config.toml
arch = "transformer"
n_mels = 40
spec_augment = false
fused_qkv = false
qk_norm = true
width = 256
pooling = "mean"
init = "orthogonal"
learning_rate = 0.0069
warmup_steps = 680
Rows from block 4 of a small multi-label audio tagger, named by matrix and row number. Rows with one number belong to one neuron. Each number is 500 + 50 x the weight over its row's rms, rounded and kept within 0 to 999. All counts start at 0. Numbers have three digits each. After the name is the row's rms in percent of the matrix's.
After each neuron's rows are labels from the 100 clips, of 14976, where the neuron reaches its highest value: "peak on" is the class under the peak. Only what is clearly more common there than usual is listed. The data: synthesized solo parts of chorales (CocoChorales). In brackets: how many of the 100.
# fc1: MLP up (model.blocks.4.mlp.fc1.weight, 1024x256), inputs 0-63
# fc2: MLP down (model.blocks.4.mlp.fc2.weight, 256x1024, transposed), outputs 0-63

fc1.0 055:433592514516555542483544510585532472499411470504506426553468487540571511495538535425571518438388511475470503410504489513505477503433525479524478545574521535500524484517438533490451485519428619
fc2.0 051:453465572384547584547461493476486526446480523529435489510505585563466434491640567432388491490405472426451550520482481442452515485433476425474518469524487485529432466538464498415553488453547464
peak on: B3 (32)

fc1.423 145:453502489527489442625464540398499553507481471473522488501441507567579537489616461546506494515477530500485499442422501476505609460501541453558508482500530519550455461485502447599540536533508559
fc2.423 162:507423527500566538497535602455514490495406535507609440602449506554605449541528506466529508541598483488448598477478502478510569527516497538542541581438465470475454483523495521536557552526525456
peak on: B3 (29); F#5 (26)

fc1.183 027:499481427423494485390482541522455498451412552471464566504571553520448528468557482558550605432502528386497540508430497461509536453487488508492542533640504571583500500411503527499482427571521523
fc2.183 028:492505491522608518426434476502504480479454407557314479474460517515453517479387502556527511541451560423626495534559551503393466451435498506511444585440444536470522487480480531473474516561530486
peak on: D#5 (39); C#5 (25)

fc1.610 168:504489515560523465459604546441547497541459528496471543582408480509506467598491536528549498539521490522507406551485563534541549546551520456510507476483564545470561460522460496477491474514491508
fc2.610 178:500517509546498462605498626509500485528462430448499455508488484465510468512430407536414492512492529457555487517538512556465516520439492575505447496629465506509526593429531454510419405472505471
peak on: C#4 (36)

fc1.736 041:497484564422511558424484474472476444426456473493528544526449452570538503491505489620524543560431485529514600518413546479508456563441484499556539446449574571497496551486443542535508455539469476
fc2.736 039:557522537488555537436508549534431488459442446550421450577488483433458516444507539512501579481564459491514602497449516461445466590474558467516514504499432528492522510501512533538385442646458546
peak on: G3 (39)

fc1.745 112:486501495612500508505504537493476511526432489461617565556510506579451411519496514489577495439526450526482579467464529529495499494551511497468470457512539492539513469463554508542557495531488456
fc2.745 101:464511532428554503501467543430583481571529499497522533538498471454514576548518445502625506572459562540448512540491537503475577408518493555504515496453520508500460540542464550522519448383499538
peak on: G#4 (42); F#4 (30)

fc1.466 075:588487540533439501494552529471508440548453507555482535482525607480595487425598561566495519501564563598488469536436522494574422473568553498637470467512493518501482430359387399477483456510456487
fc2.466 066:490599531574564464565482477592435469496504550544512451465531432490431355426549545512456483661505482506451493499425514543482519604527549596439619516589495501534517575488543375462486437465511381
peak on: E5 (29)

fc1.194 161:453464575507437415493529547529498542489645557388567475447459447493552460461482464548516503463467499533508497478511520487612478478541560458587467440535583491445556515528565524581530474493449405
fc2.194 175:468481423501569489548553548434605495548537483426478444407496389492496528629556460567669484587421511535577497487495446559483522475505530606493450524597512513510509477523498426504515525477453512
peak on: G4 (44)

fc1.555 225:583489474485507502469424546514503533499463529562485531512484476542520539541668459490508463542456547458503559378524527483508498510495502486704532496515523528488472490568495563488553445469433622
fc2.555 229:561455414305592469464541605512537456523540426520492569465515529587526537396520503544447527535540472483561481498534513476493501616428496578544525568508430507495473523481421552485573505604504483
peak on: F5 (30); D#5 (30)

fc1.256 213:436452500532617489533500549467490578554617513480552441542448440535594441532452498596492542480488413497515513512460483517499555379561529480510528466443548574499576521455531503543517510493507519
fc2.256 233:455545378415622485423512564419515490620536508495586417474529463454587603531461421517576505377424555485495469466487460451492504458584531473549455468509465504479505478531598520553424506406476513
peak on: F#4 (54); G#4 (25)

fc1.332 040:501514503468349526399500521474455449452513495464535558535499536529502469460666481563482581515515532547512487451524525498562432552487515545531501464468592503390488529517453524425483580548495454
fc2.332 033:582536560553554481491500420429450534460442549565478543548466487490356452650477516461496474438542445514542545444497552486525480553409463586406541417543457460453538515390536548560441432606595518
peak on: E4 (40)

fc1.530 194:427505493523468563440533477482481424443466556527526497556456573456461543520459496581551541511501466492512535573545489488525507540474492508492547538539543485491520438436501471469493514511500494
fc2.530 215:509474466567625498406510448527409507509378589588456552529472512449530514535449434554465545435459508454497543487418438514495582484481445528513543425367448501553511509486460511465374510622482447
peak on: D4 (37)

fc1.289 147:434465541535514476516586457513525525487544543441533482558452476462465462486614479507466532562459519534505546531514419488545398476589499531478503508513641480495545548449551477425536436467528440
fc2.289 129:574405436500437567571483509475462507550596424514530521462515459491537520507418456651630520467488532559489526489491483494545558442405464496459540495542566454492514494478470452477506476480465414
peak on: G4 (41)

fc1.430 100:471536541554389478457450544472458530543502506468485544506529453488600554561543526428606454538501549488506434609522486438585535530550463537530419523553566508425499455470583467397452481555492513
fc2.430 088:470488603474488506464397435534500522457400587481373492411455526529452508418505530572492512543436424534549511441380456528501493502429483411469597553542436506505511462403494509542469516534536542
peak on: D#5 (37)

fc1.602 179:552511512510462476480553477521514561474485511523491543549474481512587435494524506517583501505516471489556507522513547487578422554546468478535464461549490555495460444489556607504448498552479500
fc2.602 186:444525494527469469503502454539575498471466536531492532398482524528622482480538499439451497558489440496523482493516476487531548472526502589530459477434528530498536508487677425524468424531492451
peak on: C4 (27); A4 (26)

fc1.476 067:495455502471501484542505471484555556514610487528500457465510474538590533532584558511560547700491466472527547565511505440496520483476510528495504487538532507467519461571474540431519466525398537
fc2.476 057:449496489551526451491477563553507465463425446448377502528496479492638566536501545461514495529474485463551488502519558522520439554489447534482471567470560538388584565498507537521567468490453497
peak on: E5 (35); G5 (28)

fc1.313 119:478501494515544519387516459491502494551458464550551509569546415518546531549552471597550518517471525504481528533497555426536519587459515523565424498540517522437535466474499544567559505447444553
fc2.313 116:489531478519518471514463531529496529487435463491401524501447539538411488571477582447558549456516425487530468527432523518426515581431481592523577460490498458518479504473564508451479473444461511
peak on: C#5 (31)

fc1.182 021:451490559500480540521514525507491450517505426552549482499495425487567544582513567482477498476486452427512380421521529427480508556542449492448523438569521494532483483401584401476458426506441480
fc2.182 021:630485509422512534454363427578505529444530488575499504495508546510455430472537582525506514461493516442514437479546566483510419549482486496439519540557489457417548487389468477450426431523519417
peak on: D#5 (52)

fc1.401 039:505487489499470550518559541442476442389411476509477517452476559484543507544558537453437479585388474467504465416548443525514529540430498534564494504453538503487475524603486509374479507535455433
fc2.401 036:533505590447571492476472362503433562446500572513424643572483531491509516531510496524488545495526458455528518558461514512500566528469464456458501506507466518511479533451435531540511430595503543
peak on: E4 (28)

fc1.366 038:467528598523461510453541524447459492513486451568536454508556455547487577528744558513526474516597526572552360478476587470466483445526465537493485446531556552518502498518410556531470545474450462
fc2.366 036:528577581481433487510570487551531568507435585475507488534472515552622393465554450539395544540411412520503448550466426539468445492417534526495504456583531445472560548407559462522457519490451452
peak on: E5 (47)

fc1.319 066:498476416417594554351459541467530509457417445482516583556460415572622442472616508550512551538396475500516592475460575463510497517568499499597500495507620506517507453481515529463498474506517532
fc2.319 060:518488386536607547472462480479495466407547493508433528579521491533391515534526427449526519533546470507528516490485560647400509489501466465538499591540412491580491476489499543455441455560503478
peak on: F#5 (29)

fc1.580 101:454470559488584490490474392543454543486398539489547538513403587442544488604503496511613464561473607503462506430458593488529451475479520522610585463490481470516454469514529532456464485473481548
fc2.580 092:524487559459435526473551540503439493465492388487431607496499521505422519431572617507345521460580439518522563502538534513544567518495532356439544483443531489386447468444432522427417508453476523
peak on: D3 (33)

fc1.513 097:432477472390518522421510566440502451520530435408559559492508470508504463601570499549508463468527575554515481489491534539499443435453552516612466493591487515405575513465495520566562519543498441
fc2.513 078:532434464397445540522522572514601475461498394493472460403501467477414506634498521586447508585504484549558415518488470567513545520501510566530484455488519494497493480559541402548574559511505456
peak on: E5 (49)

fc1.470 039:441471430484477546356479498473449500512497480493469494457466524544462522616416531585528598522593501463487514459438463447506559504463469468515545437469554594526479460518528452583561433468494530
fc2.470 029:497432486522539514463409486547424575483494491490419471537472414526546422501471514559564469544506421483546511475455542468466432479467445559541547541511417501438502464516520574478444555575532461
peak on: C5 (32)

fc1.383 036:531511468479538542482531496516492413498531516502466602462470476483536505489456505640501575472510494545504441545531496496545502539442491536544482476425553501469409518453558503465537434550472395
fc2.383 035:560475518558564514499517432438430475520491532549371506540466557468510514552473440520485505428551480466513577510488506539498390462459459529500505560611430523504507514481536583424520379564495508
peak on: G3 (27)

fc1.614 026:515470451466511491433468473551461511435353457429429492484470567530542487545605502602514557550525454420488622455447525486495517523489442487618538456485444510489451508523517500449471524490454585
fc2.614 025:539567556450515523493431497503440509457551494560362547459492469515466475587436526544499477462580404518559512493442546478445470489491447488499527463459473515478504460494537509475423534555468530
peak on: D#5 (34); F5 (29)

fc1.544 032:472481534598490486534468543525461516462551481575511459511535530506534489501578511448629447313519501533480438509504574470482472395465477455542493453559461561523501400467462481472516513492526428
fc2.544 028:490435475461561551571557593500455527511527553466497419479432496512628481350559422599600527544547572520459515447476503428519510451583479495579507460657476494472480483480478400522523532512446431
peak on: F#4 (45); G#4 (27)

fc1.479 141:486523419612518504535494496552543509464537569496503502548476539526545512473542478541502532552428462468520473549527543494595504446558513499452579507469516531535553472425435538555547494511540714
fc2.479 151:470516566586537457474498538511456475436467471529463504426499521483565543468452482489481485456594613494528547524456485442437580462506453489490485470449485538552447495471535493447513477430425539
peak on: C#4 (48)

fc1.310 105:506465558574507486471532507536479470434417544501517512496470546487551448622433534574535537574472551531453514583551478451560537459482474548448524486413540576535572523482570562525485486506469439
fc2.310 121:454423413530579502419500489485542492522464555472518504438523545359569580468366539566601498510484515501455578530591511529490601513534472516444517493457507488535506539542471530472508503397512439
peak on: D4 (34)

fc1.431 063:411454505562552517514509529463453569549562443600488490546480458510603498588392467527522601416461560541493416618543556433559393487518490524547462556565528524467503452456515491487467523525461500
fc2.431 053:470583468382614517456470456491520477518489419554503434492498572509524483544465516574499504428443513477584519521473540491503537428510532469552541526473489448563509507487456549545449584341495491
peak on: B3 (26); C#5 (26)

fc1.73 116:509421533536550432538484555533457549504606500491550509534475497477536474568409507526526509482438472547462546478487473543521532419495539493465569507571474511482550435550564564543499485506437324
fc2.73 105:504492492465544538441538517413549491487519497496466448424485528543466546506462442583641488520470549510499524506503515510517556488510509493577376481555516499525464447509503436533595478430469450
peak on: F#4 (63)

fc1.362 035:531508502436494528411520492493471468479518542447447517510513657523454478492456469573622662590513527515457485596463481425578541543437451542549510524436582515473558522551536488456504464508470531
fc2.362 034:531558424496577493469491399532495478480430561500364536516513462537432486526454570532492472551589481537556495530587579534490430543491475488426563479439513532463493458494471524488449425485565585
peak on: A3 (29); G3 (26)

fc1.162 042:494525485521460524464534526486517399487422555475491530475460516484558511508437437556621522508480457566481420546517492535547517544404516533529522462550476498382533527462483562518492443561511553
fc2.162 040:533490433488492497497450466480450497491533555515397477494476505444359545484410495482434486476553517486516578577544568455455462490495434484445496489500403543497507469436490540565430475626490551
peak on: A3 (27)

fc1.314 046:521496495479531553413505441511502426532403537544521531487497473511488523475439508547531527571446531434483483488470550516473474494487493537561577451554584542536496512356513528450504473525486446
fc2.314 043:570504477574508497522395390480480448476468440512409558529499466520450460578400466619491519443558522465457531577486554503489453493470503585517508494485467566537533504442513556495502417557455523
peak on: A3 (31); G3 (28)

fc1.317 062:483481648421440554514567499567536459535560530473558482454551513515488470565475461478547479574633593549542549607500541479544526493603450499560445470539506537477462455408490509574486502470494370
fc2.317 050:467557549572436538538507511533443521475502557548526446465483502520488428299503510543506569519527514491437484470457526496512403528509454543490555426555425506482584467532562475540399428545498458
peak on: G4 (35); A4 (31)

fc1.368 097:490453645538490485580460523515503484469523492520487517432496524496599527512480517569479497449495526511545537449457529462545490472526537495467518471463482488571502445430446553512480480508501576
fc2.368 085:438424512485579495541541613492491456514431485477498427484452528482575550535631447571537513454537531547470478451557500511569405490499504498513440567532486452569445529530546446558565580458498558
peak on: G#4 (29)

fc1.238 072:512493570603588509588448616505498554472517459582605503524468456532516473475505485404539524478535516470457539506458569435508458410545543451536517471463548546540501506499539460446473495460387460
fc2.238 068:465460455401547566472483475501461528470437461479482513473457505486732467399529466486611511541474461448454471494533549469551577448414521457489499536605560465567499502466530581532545463500490526
peak on: G#4 (25)

fc1.642 032:610510447483539504478468539422479451504495440464527499531525480527488466521516528620551535438467526463494462432515519479516523492537496511468511491397546509614542425452523533500507488491532565
fc2.642 031:455521463527517554522400427543516526483475469444482479454512495506600497510573490538406557477504438519505582506521525466475553549497435501463503536501457535562499489441560604507373465604529564
peak on: D#5 (32); C#5 (30)

fc1.51 060:406477430515424497539489501552516580449404517533491512471449494485536468532492485535565565551455485450486582355425571457506464547442511503493567512495501513572571461525542504452502527533536501
fc2.51 053:513517465451486520458446556523504487394485468569473494513436541472432450416496613586387479512482491488559563488585555516499480513481571397480481513431481479478453466525480566460474480542521551
peak on: D3 (29)

fc1.134 109:501524486474595427501469612460471429573422448496497512502463520549498464480551580501564580515517552464490536500445422464515521499517535491503484493402492555503501459414403418452492489537503595
fc2.134 114:478494444457404593392482593448542454439483408484556547444513491553431565614495598463532469480493571500454515507521516477514467492509532528450507520473508506449463504498475432446553568501479540
peak on: F#5 (48)

fc1.180 081:442530527636467531464579493498499463460505498561489543529471479616605481482448465474454483463498510471547580433476519453520479471557483481551464492508571518547460388461455500474505510522485443
fc2.180 072:494475518597482585491603520611381516540433583547464536519489481462660437509504517503517509583498486529392554449490464392516462472509518446508544459460552476509486450545527442493487511513471456
peak on: G#4 (47)

fc1.208 111:454555589522440461576560551527543526468493514359500479568498488527504420504548519551555524443411479485471578548441510491504510503474474448473512508458573520535487567546586534527502479483444463
fc2.208 105:445484496378458517472518459485499457493427401493603589459522512499376634447501478555522460412532492551415490477544488532505522575541430448542470470446531434508538473515495490532478472429515569
peak on: D4 (45)

fc1.563 038:482568450532561585572518481505589475438456562455458544522497555525546489565484434585551620605505471503491517551571537521511574615441469544525551503503537500490565552438498533429474470516463466
fc2.563 035:500545493485516490491492469539527450522412517477493632562509481488526530437512503638451471410622404563559521537485503523528539487485484602441524546455491502504506561531466506575427412488458565
peak on: D#4 (42); C#4 (29)

fc1.287 040:489480482435520543417482496539517490453425512564495473481416605498567472519613484565623549445419391488487510485475488542472561516498467472579565490560522472586474504468535569437568476522466600
fc2.287 032:509468523511579478485460448434466526448563491491414588532446521508462467617571558599437506558559406443517557539504504565453547557417427523431525464497442543516502505424470575476438479596498482
peak on: F5 (29)

fc1.674 035:509497561552375481455527483471502408485426526519469511511477527449521515513535539525515447582584579530523425498470507478608444453573543474578471460548540501500477370485426480471438489494452358
fc2.674 030:529462543521490474537495512546446539534463480531498636514493563506482430530408553475436490510527532546533447471385527537515502537433500533518614554640466542450508480450447518543404434509556429
peak on: E5 (27)

fc1.343 089:444465502509477532436529517568496534429396481537473509539454502544431504537525493622574432465455518463463496532521499528488450453444510497487491491472580558493513528508547418434480462582519510
fc2.343 083:524462527514462531487436457514522496513544529535618484433480488548346419536442553482400513481538574474516529478465514499543527591502500438482440533444454532515528531533477553491436493564521523
peak on: D3 (36); A3 (36)

fc1.272 041:499391468597545478377500498477440510467463553452525538547495506501602461589429470586550544535470445476492564517555487492430490515506476499487483546474538523492498471448558518501484519539498511
fc2.272 036:496516501498620520497460453489500541442500510508527417556505523454595458501526487678686483392503474490518482466487578465520576415440497511495529493450433551498590502545538499543491466518530477
peak on: C#5 (32)

fc1.232 073:464498518520449469593492515517505525473513501491566555549524585519544422603571556458396506479376476530545552489444501501529489465509563507396501469482466504520493502503478519528521434537505420
fc2.232 062:436499542535458545455543448508557478477498530573508406459530529512576499416457458634515444474511490551411527393506481643562544459518517441477480488545540478465519524592471525428617581565545500
peak on: G4 (36)

fc1.9 126:446488503427553484595508487502454513437380461475568592508465560567534543506531481632556526468459618487474544376560487445560538565436528469432489470491555531500405542520466561442452469556525495
fc2.9 119:514531404496496534509498516550449467533513511550498453512388499467496485592508581519483560456515540507493541504572500572483442544443569429489519566545500467477471480582454601468504512556521505
peak on: D3 (33)

fc1.570 087:420485557396540521496519504489489598491442485469548518587492464528512555569492536487575487538506474486483511552599477496524573520504549481478501515591584542493428479451458518457476486502490733
fc2.570 078:431502502415372490368489440515510486503477377497583602490445510488378397494599487427474501561497535487566539492487520463522454542491440539502573568526558474513486459465560549466493383548473565
peak on: F#5 (42); G#5 (37)

fc1.545 040:470478427461499562419526487467497449472373472518461559475478570508618511593619435572634542574457559426451512611455526464554475496475448487540589450533505494497536474473475586413505404502496552
fc2.545 038:510568513541519505446468487516498473467527547516376596452474509499508530499524576546463558509630561466468580530498550564513515535461449464474401533503415499461508482488449605462529485589413517
peak on: F5 (45)

fc1.347 130:567467544542436446581510493492579487566547533519500521486509408520485491506585537563505423554491465506544454492482462531592442486504524470489485484564515495520498531481482467566535466457495570
fc2.347 143:488416504542541504554603583529508486557552498519485395454514486510424454485392508447552544611461504498551456512443468564440510590519560584511411478529540525522495432440542479525494487532459458
peak on: E5 (32)

fc1.97 059:453572550488443504567507482545559462446528534505543483557489453505545454507510570530479424584517585533553497492543542527538516491549500521479508505447495533480454475496353535417537485548503367
fc2.97 056:483501539518446467574465472525458522466424508511558483532548551501478472473531519343457496564558509504439460499507498504503512529480456533546531403426496557525437499439590529400408495463426507
peak on: C#4 (63)

fc1.578 212:473412506502495569408558545410438552502492471486491512510442457571564496477527468517503530428476515503489464466510473577563528465493487484586439480507584576461453495488575476452512467531511502
fc2.578 234:538475510379439511485489479489478491539535488522393561550453464574469386461550505520430480515450535503477530454511514502528468507512537459497530462526552502434482477497480539488480535580519468
peak on: C5 (54); A#4 (32)

fc1.607 080:513505568430510475466467508522456552544528468516445507506493409478439518499494579548593487508442407527466442548481551440499476452446510519620504516563490499530466527456446445519527379480453502
fc2.607 076:559539545657409460479479498531486541538471512580369506483472440509477522434527538405539502609451574536563463547420484551441490504457534513505589561562501514494519509464514491491486579607561528
peak on: F5 (34)

fc1.550 048:460528507526438514522424523496525513435413502554514494575519473565539563535544538543533498455512503523475516435383576540573542429532536456417529475442497539507476472507476531551438507456474549
fc2.550 049:507440548541484576493529535496540536464420488502498465464488544559539445461542533488509530522505443538456528444532511452496424473511582431595488511450539481510460461475517449442574537439548449
peak on: F#5 (43); G#4 (27)

fc1.558 030:576511447468548524437471468475495514511470472464563474487474533442447445416608440489401524593505500523503437501445505493533593465573486465638519492445500529485557499446563549527396475515514559
fc2.558 028:528501485416603507481475531561451525466487554514356521573471453494594409497467458483483541508492504548575454434495533580500493516491471422514537537462517490546540500457551505520538619475484455
peak on: D#5 (37); C#5 (30)

fc1.315 021:533507434636528522589449477491480471453461521494505532525437491553668515584439492490571517459529534516441515467472565472471519425564515522445464454458477526546450511421534468522527479558375500
fc2.315 020:537461530526520518474421547535462487383464498471617526448459480506533431593467496524607504528487535452467480497483544483474590508554456412518586493534521456484481410553459550496425520425580536
peak on: B3 (29)

fc1.250 156:496501422521502509463392540458473421527565471525558501508499404506534496440621562498617521416399462501569519559458583472518495535453507494591498469498549551501483435396449519554502538568495696
fc2.250 183:498473491451505498474470523523544477458536471518333549529487476503536505631570513401456574534479512518590495517480521512491547466437515515564436569322537529497448514503569618547538529551506443
peak on: C#5 (30)

fc1.42 053:526510517446587517545468527499421562451468583457542503490497472546604495481468496598540528542555470464439591618509480506501570520467510503458524475532513476478567493455544512534507484473426386
fc2.42 044:459366400406505514481467555502536473557545590472503450440463495494491572514413478585520513542499504536493555505531472455499449447562515435497484457511566451578535497551477535547566523441531504
peak on: F#4 (72)

fc1.204 117:510498514471426449592551505501468581414543512450533482496485516535561455460607460481523502541473533601529542553475582524549509409476504501533531443444541575536516452501637510399468448515527493
fc2.204 102:552414509529555571521553456490465552576500521501500442433536539533498401417508515526536475589357483538480442470452523460555520489451509412509481572573484522478557494522477405492498493484466483
peak on: G4 (39)

fc1.669 033:486468511468460555545502530547503482524466561527470584520435569544462524620513535503590478570483588485535493542474502496574447562411519565571521518524505493408469497388414534330556482539492440
fc2.669 033:427558531565436516567586438506542468490528476540472527552481479498449490423547595431453471520538452533518548598480542509526474595443486478462464472393476503466565469516501564485361549598504567
peak on: E4 (25)

fc1.90 222:396473507423480515541581502462501572587448536511544589510503493572535487603402441553511492344439526477474479423485408492549534478536497540533483453500525536499439485527589580439443465477470521
fc2.90 224:515451463465369505433471426457580530539488492496545548537475492520338452541496477431656485513443508516448517448423488483519467522487541470476547493475568495462528450558514504478535586578491493
peak on: G#4 (57)

fc1.619 070:487463531467559571475472463504524492407367467450568539562503490454465550489532517507621532498547552474458523494529578490565488538397476499497562510511496465495484614458537569464509423481486616
fc2.619 070:594466504407474502459450462497455543510452511441295502475474486519452512622504520501479536479550450513517507523415513478451502533418420486466473494342495520535476507501465533462580496614524495
peak on: F5 (61)

fc1.161 046:504513533475424470289518482498499505486408465479546515500472362539574515440398446549509470569550516500517480509565477461562466527487491513555522491526483503513513533532469596372458527510519384
fc2.161 039:543514477546496451441487434542425508485499545548529597536495555560443611499455449492457550504561473524536517464545501524510550554509492601519574442500456545460510470364538567471399519584486560
peak on: C4 (33)

fc1.377 038:461503457429571550398423543495526458474541447596508498559497443523532493513523588548521552470473478602442499533450571499607453458505448468535569501591525501521489435389535508479505490508519576
fc2.377 039:535450538479556566488440585526529426483558509523412550528460494471339425428478503410484501609473493501498518565457528507404490435538499468486588561521498504545519526415589487521400628544530479
peak on: F#5 (33)

fc1.10 034:469538488427361559537485476466513457452430529416491565497439495502531499541519429588549519575517552475491452484600515452520473543435485573475470463474490511355481528457417481484499422492460414
fc2.10 031:556498548528568548527420454474452546490477584555477593586518494438413487439389501608472495462626432497466549567514554512538473524425454536482545471349498504468555487498512569472533422599494522
peak on: E4 (26)

fc1.312 126:462441538456581430541507511497448607519527510495485525419499370544623529559607452556448470397427516553466407475449497523489474434589537416480477468525517516494482457510447515395504461431468474
fc2.312 132:521459556456515586434500540469545477495491558511556391499458544588418466521443525521477523602544453519461519465401467466529508536509606589559499575565512465428458457437446411459634568493510517
peak on: C5 (64)

fc1.378 037:461489493441511600432528483474511457476384458519484486469492516453611510381530396532626565526409427449466472439550568506568565502489481502592534477513560540577462517423445597486514514529492533
fc2.378 033:497537491469501504430468480489468467499497531585546483559449500421384494663514460564406504439533434501581553525536531560502411485515445574523539496406476519507445522455446583462422453686507540
peak on: F5 (25)

fc1.665 039:519454504549524562396473507506473498556470460452494502540463414499469505475428446556566609518505525575472532566573527521533565509473508544604556525554608571507597531441541524429524438595534542
fc2.665 037:505521398590614524565431486497470467485561499510400378476503470476484496482433490578494516419428535512496477545473565536467458477526493525531521529489423491490458514504501517567535542559512490
peak on: C#5 (43)

fc1.320 187:487493602504458518590538523551465522415546550607538531475525513539637413511368456615552472497468466538544507469429471480591530466558499482484581474516515530491494531581489490511478421457449405
fc2.320 210:509479524416489518610551525531468528500425562508627497524476405484655551441466510437569477420471555535410481470406479523541545486542495464572548446448510511494506483503530485514499477399463476
peak on: F#4 (59)

fc1.247 143:486508471564489496582546612439491576608502477509498511502550410520618455496518560578609495448470545520524440499437492449580533510564562479443478495489500548464453402511579520489475444534551493
fc2.247 146:540426465462564535441472527479534491477555502471453553502525521535623471633602514473499493446403450496457506509500468495488452507585502495469539530625503493451505461529502543471546561405528511
peak on: C5 (43)

fc1.670 091:529515564465464574608442438516508462404423513459524508517536511522557527531533499516450483501533515532491539374565548512533456571438499513537554472510498517525500525507504458355455535529479537
fc2.670 085:542547602592527521451467465563440564500592569567586483567471519486506454438510592506488491597551586546454491430525499470552500563457453466476601438490531520487490441469494539472472449657486485
peak on: D#4 (46)

fc1.131 166:566471568484473470581557523501545479484577531489462516511545600520537484531535536438575525576510527473558432669551489502534544520550485477386518507581515561552539517418562521557489536524522477
fc2.131 185:453539514556394458652537472429474452526461507436510453500543474488494579563447472558418485463523426565533475567491480587487469460466477566534518488395503510504430530563550522495495476481491520
peak on: C#4 (34)

fc1.211 076:516397435620580563492456477506489510506457483480523557438449526516559510477500494490604483418497573477454430399458562496526533452542502530471520495413522554414504509528537539450564500498524505
fc2.211 067:511546394347516536484455455572504486488535589543481512429493480498522533598544574566514529403486462469512547504522556557457483450513470503488507573523455491487547489428499503557454568465515486
peak on: B3 (30)

fc1.282 110:586505446511448503449480507441494469579590437495469504510449403473441433539473464465616466535386517502446421372530499493477540535546506429598436453591448468465441446489498503475484517467497443
fc2.282 091:523486437576580515442464509510525527541482449451517506488507517530552457503416526484487485477481361547473520462407484516468502497469534592547519595529448465487509492461403465520533554474523446
peak on: D#5 (43); D5 (29)

fc1.452 042:494536518476534522603540588417475539507486531544522461488512390597461463521566545587629492518424507490467456539375572512500433428551542496486546495392502506554470518437479459537518445493481441
fc2.452 040:456589482488565519478476580452549473564501442519569528458434560530463476593507558466558510591562541510424414537511475584524389512525523513570488495432469488576525475463492438496566504440526508
peak on: G#4 (26)